config.toml
encoder_arch = "vit"
model = "contrastive image-text model"
dataset = "photos with spoken descriptions (Open Images, Localized Narratives)"
train_examples = 101725
image_size = 48
crop_scale_min = 0.7
horizontal_flip = true
tokenizer = "word"
vocab_size = 4585
loss = "softmax"
embed_dim = 256
encoder_norm = "layernorm"
encoder_norm_position = "pre"
encoder_activation = "quick_gelu"
encoder_head_dim = 64
encoder_fused_qkv = true
encoder_bias = "qkv"
encoder_qk_norm = false
encoder_parallel_block = false
encoder_moe = "expert_choice"
encoder_num_experts = 32
encoder_moe_every = 1
encoder_expert_mlp_ratio = 0.25
encoder_experts_per_token = 2
encoder_shared_expert = false
encoder_patch_size = [8, 8]
encoder_conv_stem = false
encoder_layers = 16
encoder_width = 128
encoder_positions = "rope"
encoder_pooling = "class_token"
text_encoder_causal = true
text_encoder_width = 256
text_encoder_layers = 7
text_encoder_norm = "layernorm_no_bias"
text_encoder_norm_position = "pre"
text_encoder_activation = "gelu"
text_encoder_mlp_ratio = 4
text_encoder_head_dim = 32
text_encoder_fused_qkv = false
text_encoder_bias = "none"
text_encoder_qk_norm = false
text_encoder_parallel_block = false
text_encoder_inner_norm = false
text_encoder_kv_group_size = 2
text_encoder_positions = "learned"
residual_init = "scaled_by_depth"
optimizer = "adamw"
learning_rate = 0.00084
beta1 = 0.9
beta2 = 0.95
eps = 1e-08
max_grad_norm = 1.0
gradient_noise = 0.3
max_steps = 7100
batch_size = 256
epochs = 17.9
lr_schedule = "step"
warmup_steps = 710
weight_decay = 0.4
Rows from block 11 of the image encoder of a small contrastive image-text model, named by matrix and row number. Rows with one number within an expert belong to one neuron, the router's apart. Each number is 128 + 24 x the weight over its row's rms, rounded and kept within 0 to 255. All counts start at 0. Numbers have three digits each.
Before each expert's rows are labels from the 100 images, of 14848, where the router gives the expert most weight on average: "colour at peak" is the nearest of a few named colours to the mean colour under the peak. Only what is clearly more common there than usual is listed. The data: photos with spoken descriptions (Open Images, Localized Narratives). In brackets: how many of the 100, against the usual share in percent.
# router: router (encoder.blocks.11.mlp.router.weight, 32x128), inputs 0-127
# up: expert up (encoder.blocks.11.mlp.up, 32x32x128), inputs 0-127
# down: expert down (encoder.blocks.11.mlp.down, 32x128x32, transposed), outputs 0-127

# expert 31
colour at peak: pink (28 vs 9)
router.31:164102099147153133112161128145187129157095125124091136141132133155099137168138164131135158135123112132113110132105100111138122139154146123177140129122125097116124161128116117104117123144069092082136144136147109124148153158096124150097093108176137109134142108119170097161143102117096159125098126099115111156102160097093104137141126166114117084156130114126088158137133089071152156122109
up.0:123119096114135107119138085144126154110140095136096108166122134151161146136124153143110126126108105124152097152154153125139146133140129122154129130093152111146144133132112157189157091094127148163077130104135142116098169095169087188132087119184118103116101127124128132110108134172126129097155133147127132160153161118146119110074082122182148115136147156129139100107110143101107151115147
down.0:130107130120146102130140136135133124150151139129148126093118103124119130105117130136150109123127127112111112135104112126132135135123145112084112133186111113180109112120111151178068133179111077106117151160089141131119176105161073111095127154111105155101168114101116100157134122067127151101138137101116124159114108103127130158128144140102117069140091146092127153149149168135141145084139
up.1:160155165081123105128134131183105130117171108152144075121114144100140111121106143135125109153114124104118137094117152123139111159152158114113148114147111106093120140108090138147092149182102110120116116155140121104186137147163088120140124165147148151143142140123143150120131157135131117100142136124139108122189114120107170103067146080138133137137128112174127099131122107149111092116074
down.1:161164087136087166126108117166102147095106094155092133148090098088152118107125125119134096078133118182131152144101093141134104159135128105125091124146124161115110133106116119152154129140131174143101148125144122086112141133114151124146107160125120125121129135119124157124118113177121121108084119148120132161156191135144172110113135164092138114147167132155186108136143146115164149121134
up.2:132112116118122136113108135145078129112113131143140148118170083122101110133098117127127117089142123106121141106098163121125144113148134158149129116182129152147113115142106130122110153136123149124153113104146126101104161116145144123145130174069145086104157092125093085142115092161150095104159104124142157123152116071156078127116094101116106115102100146154159105154087149172083146133097
down.2:143089095094117091165149152135136091104115150108132138141146108142133124131131116154132135149099112130147134071115133169123137115148148083155123178177110111104134147100162152128166130146149127102126160168103146139131108094123119119123160128171143112118145093121140153076106151156147131097125094147116126144140128150135128158169156133167129087087149081122087140081170134111105124141146
up.3:132151154131111123125134150108113165137141152149132123156105111137101199130145141102119115105143158113132124173098172176155101095097082140124109129138117136140146087129133162117140090109175127170121135137121122171174131133137097143147105132130144113136137106160121082156138129171144073109157131125130106105091152144124110134154156111141125134114135135045118122144117152095110107158136
down.3:125141143107141131084111097116088133155144186092149110136125159130108123160129144145116134135129103157126118146105127163124099133143130114142084118119146111093126124088116169121121136120068100128137135137182123144150075135167115132125105121110110118155128101104113101121122163093114146113075120099097126137115135150170099172158168109093080165143117145163133137165135112141142135171164
up.4:132167130109110178122123132108148149145106140144113144166146102153134130130152135116148130125097099173171119118108095117165132102108130098108125133151151169109100153112104120167060084160134102153122153101114134114145089128123144124153095139142127094135118149109114111118111096144113134097129081147137140128164126120129132061143140165118109072113160132139133183129093111131146150086148
down.4:160140080165101114172104135140108151106128125117181158129182096096113150141108148127144158119144152115141123131156093137120126139118108139148117111141154110129161126100126124168139135133089151181135117195120135151144095120126119100092170111098098106111128106082121200126122132102122144124133138136170114086117136148125117138093140158122168127145131146116106120151137142123123152083087
up.5:126132109071136125143110128133179124126137126150133122064089109150146136103112157112097166109127148087118062133127173110089136106141138132143122108118102110159115092134076150081115090103139072131157121141130084147153120165105156119160122129148127137118133109098136109097140102138183114096126109134135100106114145114101108093110121112152136128103098105125129114102152140163116100125138
down.5:129144177167119124168138109120140147144123118134137124154114083155133130166155146102093110161107116121095104114122118099140125154133138121135164089136136118133168110094162171154165134173087135135158099161109082132169084097117108107118123085104153119132146143139105124115112144130159177138107110148112162122124142061133103128160078129151138102112140145163138164137112142136108119111139
up.6:101147160131184099131104107122137108124096120129159079149142118136078115157108133149140131117160157136088160150116109164115112132069111131125132165126143088131083123133103098118076114163125155108118111138089122109144138128125139153149154094132140153171093150114148134167172140144123106074121164113108101150113134135146119170105128102127125156153116075117153128148135101156112132104125
down.6:079128156110131178124127120142145168106140165152172135157119121117176140161132123141113138114092102118124125152102118107092117146122088111145116137142117115153111104106108124123140175174117117143153111147146098145110138110114125062137121161156170151102122146103147126190168112097148135129068127092131187129147115135139113145170142140104137156140154148133133147124115158146155119156143
up.7:105157090138093104125137127089177147088129102089104140108139178166093144111119092107143144126106149066137134149137160124138164146172167083167120106143115121108141103146124146143140153144107110138164161183133140140133164099141129133109162148172161099124121130115151137126140108116121139134144126113140136197125138142087125146130135118154136130129146134158172168141119104097140103136130
down.7:123140139124136105105148095113109145124108129082150113084140127165100121104117103054139132184161146097101128134179135145137164092150107154178090151121125124079128092150114137101133146133137113166119107186103140142129117112110133095123176108115146107081120102170162154135151138141118120118120110141127121132121173114146147093130099159139120129121165110137139130110106097103148144112129
up.8:151101141118117114162117151091141116112132133137176126120095158143113196139108124157124132160131177125113123140153131076093094150172135127129157155122135096146153096088091141089114139146159102145132117142109152103129132092112134111083095105124149128132121135135135146133134134135146115076174107082171105143097149126120099108123092138133126146108118143074124125147112171127087091117155
down.8:086115103118145151134115119125148144084126118149166120107122100110134126129104137110143156174091134120138119133124162106149110128141137141132145132138054095114109101158072115132108118153149112131109145142124172114104178167165137097171137118135132100122140070107148141133167170163127132127100137141086100105132157115130105122164149115115180136135126106128120119160088112157105165087130
up.9:144144110121111167109121077108156121129154137119171099156157125115164158099111124163136124106147136119101162155118108154122100096097115135122125151117081125137106137137084166145123105098122106114112122108094146156136134108086198127099106080110124138085126114157157128111168137146110122093095167106111154135140163113099145103124112143144078112153108160148146149143147093129120120169138
down.9:092125149083151095131135132095164120108129124104153151130179170171132170090107112149112137122091140147136137120125167140130125125144078111127092141127101102126101127109130176096152086110093140115132121143143116139156144094154148173139144135126075114120140111128138146157128151150115122107119117163104141123109092106117134212155099120104147140092128140141084132118115178132148131112127
up.10:163164155118136116118133160119146103106126158137110156108099145116142107094124140109120093084152161154098104117060147113179165146109144125102160134130094109087132140145127131092156104146148130145139131129140112115116151138118121141138132133163119154089125166076068148143085126127101142153108128149152124134146102114084121139112109153136106139184145161095131089148118095116119114132081
down.10:123191159115116099113116146113142122118121098119155117079087174128125130155073110109134140110097145135160097156141126137104124129169155132148138158073143092166135157162111146122135124137143137145158141121119107125137144083108135125099152161133164129168119132155127159139149127141118132130117106122126129103130081075178121121104137175131129142146155140089083110156140153136076157109124

# expert 18
colour at peak: cyan (48 vs 1.1); white (46 vs 5.7)
router.18:088142137136124122152129130078128160170124105084092136118129132130097090127106097156134141153081157138126098108126102153107112117191158154141125089103131128152150155161160111148154137159135144156127158168105149170109125103107115136100132111150097138104106126120117120154132116133100097127165125129138155096155092146096133095085114158157106153116132100138162121128172109162151116165098
up.4:123142124122143127138122122129112147114157152169154137134143144105086089146100162141172111121090116103171104125110125156144152136135095153110137094124128117137144142153156131101117139141122127128137075128145123115125138130106152094116137113133155147098118057163107179115104137124121157189129157105178099119139124115101126139135160102115129116128082141124094080110128110092149195080138
down.4:138182160195098113118168092098106171143128106157150144130154138111135171110132151143132139168092129102147150187147101105092116136100112121149115140138131158112161114134173144131138078122116143109151123101127120131101121144118118106128113088130141136107148139103119156118176119111118122134138136090098086171095136120161131163148141118093116144122177109119097146100164121151138138134103
up.5:112159141173146132174106135104132119178070108059106129130114144105103132125107126162137168140129136166159096097140154150123096146128119125144135144126102083156188132115156133139123125160165124107089157155138141119156107151121100154104097153133159148148121126109121145122138122122125138164135120100137168131116087091123106111113117084142078096117071138153130148106120132121125127151128
down.5:133153123110121149091131158144156161175145144123101134087101124100165136183137115119106125147105143150135125179154137101141149150110076099106123149129144090105105157112156149090141107088123124140158143100157135129080175153104117136079092133101160168117128137146136158133159123164142103136114147108165131148110144122168162155140148101097108147136135105153103128106131134144092147116149
up.6:082145108143122135127159164152117111100149128110135089188137110102162115164142118119110107097084146112088175137145149111115168098127161117098103127111119120104115134135119145099135091149103139141135129121165147070127117148130154107124094141159136088109104131129160157109154092117144131134110135128126165136104105142166105144155164109140175145159120139152173116137151182154094100131121
down.6:169097129103129077112122137142121122108114107160129111116116144151144134117104114107118105106149152147152139102159157164158148098131108150124138173132134120110152087153148128099130144137136145124120177129112108151134170083108176095116130119084146108153113136132069168109101116175119153123132130152083112140119188076147155160146112165128102128118101151121116116131146124107107094152090
up.7:137142094137116166172127166118129129161164142102090135085135123119119144094143136107100092129174094135140129128145130113148133147120080146109175135145119114156167106154053135110124138104131113146131068119139100096143151125112141081128152174122162081111136142144123098109136127150137126106088129144110104122155126153140156125102119106139142101147150159100097156148083143119133171114118
down.7:156105140126134126083103129133088137085120102155091160114127152124150098119127116090156155133144141113127130148114134101181117181136121132111135182133086076115134172162129110112127136104109154105102115122137153099188124141145104092124142130088094160111113093107106100125127100177100102132136155090130088128143131132148129127127134143136122095114139164113125097166119147079114132124163
up.8:157152110144078138114138116114149107113155117130080143136128115142151132100104117150116147104157118067123109147128184160107077146118110152146176120142140062124091135102122164140104134146112100123097109084119149157098119143124118143120134137074114176124147122179139136081115103079146132097121167148170122132121142151110134153148130121137127111126172147091133124136133121156122116117139
down.8:079110116144158071119139172140118163148113095133175108155116129121133154182145124151172141151140112151109139168117093167090100143140132129109150162106123123171143126112143113158167143144141109158123128117159165115091128131114143147102106141131132151130120086156133113153134134117106176140147142113111129141130116109125117092145109095074183132139131145100144106079152107136170121106117
up.9:115159092107116115145111113083129124169149108115110098133146140145164119123143095134119127143075149103113132127114148165094145110140140178144095101116148108106091130126132155142144125146136136147154163126136147156133174120101149135136155114143135120135102166108104189127131108154103129101153157110139119081090063167106138115105129147111148138115173097144166119158169094138114119165097
down.9:111113069140119133148101097087140136103136114114111156171110102113129106135133128111158167123119179118136098098149134142138123098139149119132125130086144116123125145123199094128147120167178147143094170145162122107132136141109116172113139147188103124090128170135159139168158159136087102148137115106110157118163120148107128085142143115143147134102108121130151103127136112109146097131171
up.10:202112125150156150123095116120102115168141168130144134136079139106104096156144164147129130138096111157140137137138123161174100131144082130076174118145161131192155107097140148088120099164128142167079117162118095102144098146116107128113124124127130132122115090129145129142112158146106153119098134133105141124131136093101141138142127098129107097147128135097123153120076153141141121124150
down.10:158102128110117119077122134128165158125129094134131137168128110107106123156109064133128166139134139144105177120158114137157141119126088108123123109099133139125151132121093135139118092180139072113102080114107120148108124099149124097138137111125159161107101108173109168141136125113148151114143128193104123109140159116139182143147140112104149123124165122108089152121151141183098137144108
up.11:118110115139073131096095136122160116121161120124080134101104142112136126121127141093136157111156149123103137136126147117162174134105163134107166152123129098131127088144124102134125116097139133098140098114115100118130117096117151113155143119150121154183133135204091164122096159155124116141127108140127148133109091091146101089130134176147098179148157150104144090080145099152117130141153
down.11:153102162134149125141087129145109075127092089149130116142108115127137102114141117116152145128135162133116142127128122112153096211149096121080166155165105169126136164106128142156114137158136112139092142121095147100124092157087144144163144157104144134153179151169094138108152149107146092136126116147108139129117097129149140128128132109122160183135134147125153095147124147099161126151107
up.12:128057147139141106115142098110143155115134094117095133174158075102148126159169130111085100090139131107102168148151106118106157138139133129125167105147152144071109130156140140095117124117054122125109115130132156155153081128120136110095118131112113122126106164131134151103145128126087118083123137144128182136106132129122143160157137094130116127135151095139128159119141120134100090104107
down.12:152084138149118103125138131118143166099177179148138176127097098105108123086071118104129099093140142157140146130134107143091128134163169150075123155143137149141141118175138113132142131146143153133102117148095159091132119116128115142145136130131121098133141131098136097161080128160114093099142113149103139160151166140130165133101108142148119134145121142173128147143142082139092141077130
up.13:082161142164121134117157167097147146148142132127106150115129155115079122137136125123166142113098100125159106143160118156091084119146151125100168103127143143170170124180137136135128151169134102115130142141085127164112139118138115141093133111136114147117113152133104145154153092094124108116105125123112139123159094104143138116115093150168126065129116126065168121175143126171158135128124
down.13:125124105142108108125116183121163166143158164136150110103132095087107128156166132116133102141119146126133178109149136093101151102145092117105099137110146136137135107067112077094099112131132116130134154172166121118135130127098119165086138145161096149121140114152149145129163150123140158141131145143094104121138065147150120110121118134131165138178149095133142122113103091160140142088103
up.14:125073125112126127108161116115120134141114098103141133126172090115151134163154092171124112124091131131127167137123134109117126096126105125156151149125150145087149123091111112084153106126093104075136112157145135154132128112172129126153145147141130082120128164129148113108162072095143135123144089168147130127113138176134159108164169167122111126158169129160127096133130152102123126077110
down.14:141094156143125132142128108134115162186178112171066143134168140125114110123107137092124143139135157085168123152117150134145163129098140126119136144140167165167106173114108131119152174110127153134130174145132099127147116101146123141189140110132105103100152147123161121133132163133117090133156104131094150144122140100090152163097098118151104119093143140124137113133115140096138085136099

# expert 11
colour at peak: grey (74 vs 36.8)
router.11:169149134125171130105127128121132082125103102154086139138098121134148121140118166133145085122095191163075143108114119158116073115165157100140139100129123155170123155127075156123110130115104154100117124099138087109137164113140111111159125090129123098151143130140182132102140145143137167126143118162131122175089158118109124137116094125127163152138114155148118120145100143134166126115115
up.0:162163134088091131144146143163090128112121156104109090141083177133111089154130088149169100149132098113136135159131170147156162127135119140091118147170142190119156113104062109144136154146153149104109150114154142099130125113114137141121128146149129133099132106127146099143148071123136164158149112112147100124168147140122146121129125118109105106149147106144102159147102139098125119101156
down.0:102121168151149096110059170150169122132118130165113095171081114138132164113105153137134096107143111118141151138110125147163178157101160155127153104123123109123059127183097128106135129121176123145122115124134118138134098117141110147146140102148143124136101141108128121155130127103084154147104134113108135153098143157134144081104119110154132085091111159154107136104129104124151111123155
up.1:129164119111112121115128152090135181092172149148104135120153118142096115162109122137137097122153129152145103135129089095123117119146148160157135073094083157124168111141115094130144113119097155111189122147152119144178110166115147086117175082132111108091102115131173158126151085135112094118172130121139140181127113139095139128150123109130126129128094115119122150126138127132136159142130
down.1:067158155155165113142119116139155147114081104121082122118136112082114118139133133142117130102096106119098143122131131178146127089131119111130072134138132151121101154125111117117122113080126141193143141140127144071130139147123121120087113114183167148123119138135129084137112172117065126139136105138100124141152116150105056132121094132134150115115091139113124131120149144097139125140142
up.2:110137135140161101139107126132096132080120094124145116122134131122107101117113092160114149146097131107121116114112199119107104132120107143146102150128122154123110141085112140136140125097118112121114131137151157153114073158140102130155140104071145086106102135169082071118106169133147114105117163060141151052145119137094152152138124122108124134131141126116159129116099117163129140127142
down.2:135105130136113101149125122143133128135137179161177113143154091077120124067130154094106147114126136138139129071153150140157108172101133089140134099184161140127078144140104124152132120124136107126149115141118115174122105157150107127134134124132165106098099178140120130150133137110117159118099166144168136157170135135079132171146086127145125119140139101142134139157114148119121096169141
up.3:118129131164095108125100142122150119091167121077116124140131148157160133157129158078172089192155150119117113100135115122145142134118099153092118141095119151166127152154121152119120104095144153124126128140119167133133123099161109100125117119148134135097167082129105079131137117119141108115141154126123092115100113147091104098121088131174093103138135106127127182092137108118160173152123
down.3:155142164145131109140145148163140120137132103101162149137106081162112130134127113123118162133156118142142131159110111144126146144097119171106124146114111194104117115169115116108147096075168121120100128130142129075083132104084089146118118164153135106123144123130140134117114140087089121133143139110100127128099145105155103146127069114131114159101169132094107183090145109167132158135122
up.4:141125105130137167116137149121135118098159127106168138124113104167134116097142167131095141151109105124133093118184126083104142145155120110132110167136131149169156123057119119135068114102089121147090117118145137162136133131154142109100131088138091103109132157169137110082155151124113107150170085129128104133124152135106144124123122070126115104148152097139110089124121128118155162102138
down.4:152121091124133106097147163104168117141133134131148148146105094149139146089168161124108153157124140132141148096142096106157144167103156102119099125157126144074108100146141152115153115135107119151153165101152142125118103135138140159161120129124123162119100139091189136110101159124137184104120110113099125142127125135181143098135125124110141159141138070121150089071157108119094121117147
up.5:163142121148108104140156143145140159133145160091070122144167125129192133124103133111123115114104091168147118134135098132107126154144138092125139133118146101124156134123109111154133089146145151138119151095133130115132116147168157100121114146136121194101151147096143082116123138065084168077117117133115098119109185123125163129114109132135144126123135175101163099090107134137106134138121
down.5:118186165144127115092133136127135080148100151138106136115134119136124141106154145128167143113156121165101126113133100137124129144079138080101180122107105156124152099090114120093133089118116110158128124140107060099139094137126106121165125158127156139124149112108121138122152147158149067117167120124129150123095143129128118134100089121148115132082162126144164115189130122144117083133145
up.6:126117110123145067090085122151144167101123096145148159132140139119091137129125147110096133134150166109079118135114158119157130096137128132106132153112102104119127096171132132112155123160139113141096087089131120139174117126074115137125124170079146161117126128097143138185147134132127156120179133148120142138121094097104176081118148173125131155116143157109113164114127104111161123120134
down.6:151108136158158105131187119116090094143163126125143105142143151136150122148155156158152105112161133133124134137075053173112127105121098097136130143097101138105132101116144148149096157144106130173107108088120131086151119145145122143118142110134134133122154106131132151132072151136138141116137098124141095121168119167128130137177161142157098094111098157135149141133165147166099106157132
up.7:125128127153114184131123121136121126113152153118145072140127120145104110150099114127168104132121135115114084095110057101102153161130103151111113154123160112152118143072108103123114092066114122158163125134122129116137152091120151134141145131117125172098139143124120124146132095134121082132124114172099108123115121132158104133154072166121113097115181162105129130113146114116164128124176
down.7:133149126151166114120155136143167116134116111136137109098109118134133095125110155137161105119150068145146112152128092145093085104131138171169148115119139151099120192088108090121176161126142153125145104104150162127101131100147166120133113130121138120158132139090169129134179092156149118124138135161188180128149094093130085139115131164125127121143136135122110131105115100116142147143110
up.8:134121128121091120120123124133116142127171124118080148102105150149072160127086130164122120099092133075093152161174091152161164170115130137122177121123087129141075089159088109150151125072137135167128124124105133155120135119156117110079116112128091101128116128128093125131127156101167114120138097159148123134131131131103150116134098103133134140126138116096115146141144161141137081134143
down.8:140149140105138145106140124135129131166118104146101134104096124103110135096141148100122137160083076142122118149157088123100130134115139131144111106118119140132156114143173158136107105122148188119149106149107155168130132138096102136089148113133068093147164104135144129121142181088114135113110127130099101111074085158126131144162139143117164104142121175095105134122102165140165173133109
up.9:093123142134116123120118166096107153140123133143142155101122120113077139123143096150129104136147122107065145128143146165111112103079183117129142139135097177163108123162163148104121116093164118163147134138093153113149161099180107158130114144107103142133136131140086153149133181134163174118133157138123140137110124120136104112104120108151119133124136097135119198139112131161170112122131
down.9:165136125141152134135120092153083151116124128159154124137100112145155120124112103118125136135142089116091132146124146106094116132168136097143109146109114079126073124180129154147114121165107103173106143151182126134155116135143124137118129129217137109143131147145132119121114145138157119103131080082094140132159138129078140170085156115127116172156150132131135115140125146140166106095125
up.10:146081112109129117107137152124106107126139113131126110167139158132155108113105082146155110092120103182132094117105125100131163106077163112166134125146106113117101101089126124138113129114170096159160112162141144133154074100108116104106106115104143123131117111128112162109140158139136145125124082109159175119181130115100143142130114157105111169087100126139156120156178132141087145116127
down.10:080103132131132152124118139117113177121126100135105117177078113090113104075142113133108088111082135110121104127126111150127111128177145161136152119132095125091078126119136163154133106153149152112120161137098114128122131107150151134133097150133143124134201142114147142136106100140097158178105110110103098132122114132107114141161109116126087106137114122099115175120063108121125097117147

# expert 19
colour at peak: black (36 vs 12.5)
router.19:132158167123177138068115110126116143124092113135140125115115077116089099133109123158127163161107152158149128126156116150145176141148129085111144131105112129102134141137117110145148123080122157131110157133132070127089129120127163114103118139114156155102133120116113131131103159156152134093099126139123135151138142142100092132102177121082132145118080177107107112119148101101145161099179
up.0:143111117158079133116106144134148107113122118100144075135152127149154102153142151128095143159100115118105117091113118093147122081152125089153136094128115118153110149135130127105089135077116086130119118108116136088111139116105173187133086073115126136182154118141125144177086122114083145112150122101113143131091132125119123092162128131124151150110156134137162134146113128077105125110124
down.0:107136079164196124108117134090093106126110130126117119170130120131129166112128124145128143134136084144179109120135117130085149122147186163148168111090106131107094122150121114126093106101165143106133107156115111122123076124106122123126126153111176161124170105166116133154149142122152108139127158105127150128175138127119118146087124106143168144099156107124121125122147121149131123185093
up.1:158130118139121118166118144120137129078139111087100137139158103068132145172150118144155146097113083123128116149147120121137154127131129125108166108141136100118125153116099123121108097121146131143085119145156095106110124144113095132077103184138162042088139126099118105148117137135105112106102152166146117154108101061131117129139123130130127142098142161132112134143109091128166120096128
down.1:103112115178125119074138133044155108140144165137181142146121122115093146142147145122114122130133145134142152083136135153141143117123105105139114071135104136101092184114086146119123127122159149097128140141155096132098108144168146106096133134116130119071098123106132141164105141115125136117122131139152205139098133127113098150146094129108160141134139115114106110144146098129105150121120
up.2:108166111094125150144137136134158147148119110142194082126070106160109151138120116125095147119121116115121139137205092123126124088121161131111173173134154111134120139143143156110121091156116107127102134169135096134090150162145165142153114151134158136141128107127129105125089128154134123098128133153126100135134137135138121152105148164116161164135169101147111091165158142149168123166127
down.2:142124144140132155095072114164115153131136149135097135184132111160130137092089157118121148125090121101153147135119133112164113131154089155122110153114158113123132105151111122166126148149098193120104142108130090150117098173154106126139149135120169147085098144122150180149147118129126143125130114086126165131125161136144156156121119168139122138081102099126145155087129156095117160119159
up.3:138139135138156153100095152117174155095133105134130116139132123125151118116111079145113158148122112127117106133104100152106136124116122161142086149139119093068138155116109131086141102153145117137109184103125126139113133145148102140071127149137093128142140128150153163060069143127083112127155154141103167139110129165114108113158156112141149142137168105098135112150126130145105109148072
down.3:111118144146129158132159090118115091145107056132112087170107187126139128101147144128120116152162109136097121161109129140134127108159166180119097122123143177125110145122119094129122134134138132106107159109141112120144117134106144113129154111119121139085156121087130100113141149153130133156121115139147109137116137078114151178136094137171177097166151143126145130098145142179090104089136
up.4:125089133129161070118126142136096162146136112102150113136131105161105119115108146127110170098134129153113146139160173118145153169122111134087119119130129133128125098151169127142165122134113179142150132165110093128105090176134124131155098123133117206128134152099141159128153122111093114089133115099120134083157133113088114166145118120101146150103109164124097164123137165129147098128098
down.4:143122167152110117113119166172130177139092132148127145115120141119116100155137080132141121102072128164180124150146123120133094160114137122133145120145162114117123091090109170127126157131117140106128137098145182095155106123131080143151116117154127101112118112102141150162086104109138161120128114171159127090092151111105161134080122124122102125108125153128083151092138136107143132081115
up.5:144199139128092129188127115138104125164111129155154112123164170117078126127158153147121105149166155140135090121111142104124123175135104100117095101166131158112107138115102124129112129135135113132155129080171118122140151146126072090159139107149084118088129159166115137114147142114140099098135084091112144137114082106111151118119148135150119150151122108117105146099136139145111139102119
down.5:127147117091134153121105145126108140127077115115101150148114105149069123177161109083136138125105106160165126145132139131131145137115112175136154106129126139121166159076127152116147161150109154161117086156139149102118138130100121139148175105125123124117136082151137133096136119159139171136109109163162111141137122118085087119152139117164071134135140142109109072125169134092117117120106
up.6:157128144176167131130100107167091144097112155103157164092122156143142146181143074130144106133146133125154144109092100117101130118119143118136115109104149107104159090153139141132121161120120108136079144120087137165104134147116139091121126062148135135128142155125109158131122176130148121105131144101126170146122148149099094180125163123176158150121113143136117087123092141129150126147129
down.6:109088173114182146146091149126117135112108121135141139131108130130106095104155114086140156143117093140123145087100117131121096110100124138164089122168150149120102115138120144143101128131117153171160168084124090148156142156131135112141119110124110166149105147102110145147128128102141115134153161130100115092081139104169092122093180121185103145162109145153115098096147122095110123107129
up.7:109137089105085105104120172086141138094108132102115097137122181148104101146175149111135150164120106158105116115130145133111116130134149094110133136085118145147124113096152162103111120163153100127154147115161099114158125122128090145174101122145091091139123104141104133088132122104106142156111127147125113162140150122096157076117141157083136122086102133148083101169130149133150128153144
down.7:124094115142077160127134137131128135173123143120096104170095150127116142138143119115135110113123103137156154129128126108162162137117125135144119118126145105148153166169092108150152075136102136113087058132132103133115145118126111099087147132162091134117154144152040083117104100130138124105123111109121124077124082157132110145141088128111100125172161140116124124116134162118105116118136
up.8:117124113121142116128163096135136174073114109131135092088142139126069129138130111115115081095163128130098140124127153099122142122170150156158083133155111114144114147150120143067134171115131142110151118142089108134150123166163128148137141122119085110138073073151119136137155109149119101158124092135170146112109157154131118138133124112140110146150180137118103139135151173099156130100120
down.8:096071147097138147122128136120113138133128106173127122143132163117105113127133156136150161203135102124141158121143093128078124125125133167124140125128145135145173156141122154121134092093107078108085074128116156092101150134088127171128139153094111126093148146128111115071130103130142095116121141128151094120102153147128146119152124125158121183145137122139113118104131115143087175137143
up.9:153164133165109185108074139102139129100129125124138113134134096129136112122113129146087132132115157147147119155154119105139144147145130126122152143118089178121170117122112105126128143112096147154120141118129130128076134165129132154113093128118113108131120132138141160158120156125146118108155130177134130138150158104092119112154106052162123136184129163072133142084099089149112132110072
down.9:195185131143126089109093132105102134121085147074130104129110125128118147176144097128090100081150145097089111134115142133109110161123121121129128128171162132140135112158129113137102133143164140116162121132147123138093129154150103108109104142107083094125098144149127096116104048137119119126115130129138100146133145127102150182148167107130143101137121128154148145143135144091121096113113
up.10:127134139187165095115143130114137127119127095178149156131122152127132116138146124140152127139143101156105082142115099115041119119126177152147116123139112108096115097094158139121150092156091084105112131136091124144168135119098159129146045120134182132100115124104140100150135132106124140126130160122108128142117125103110150134136129143145104117097119143141165125120092168105132109148140
down.10:139111168117193183092096148147160110134162141117138130127109171159131111119141149146114115145114123125135148136135102096081130101118084152160137105149086135151112123124143117111136144116104143140180112112139114126131167139072133102137121134147152167159105104129167155123105124119092122160097108130130148132111155130109145103139161114127115188151125182113153118150178119144104103162113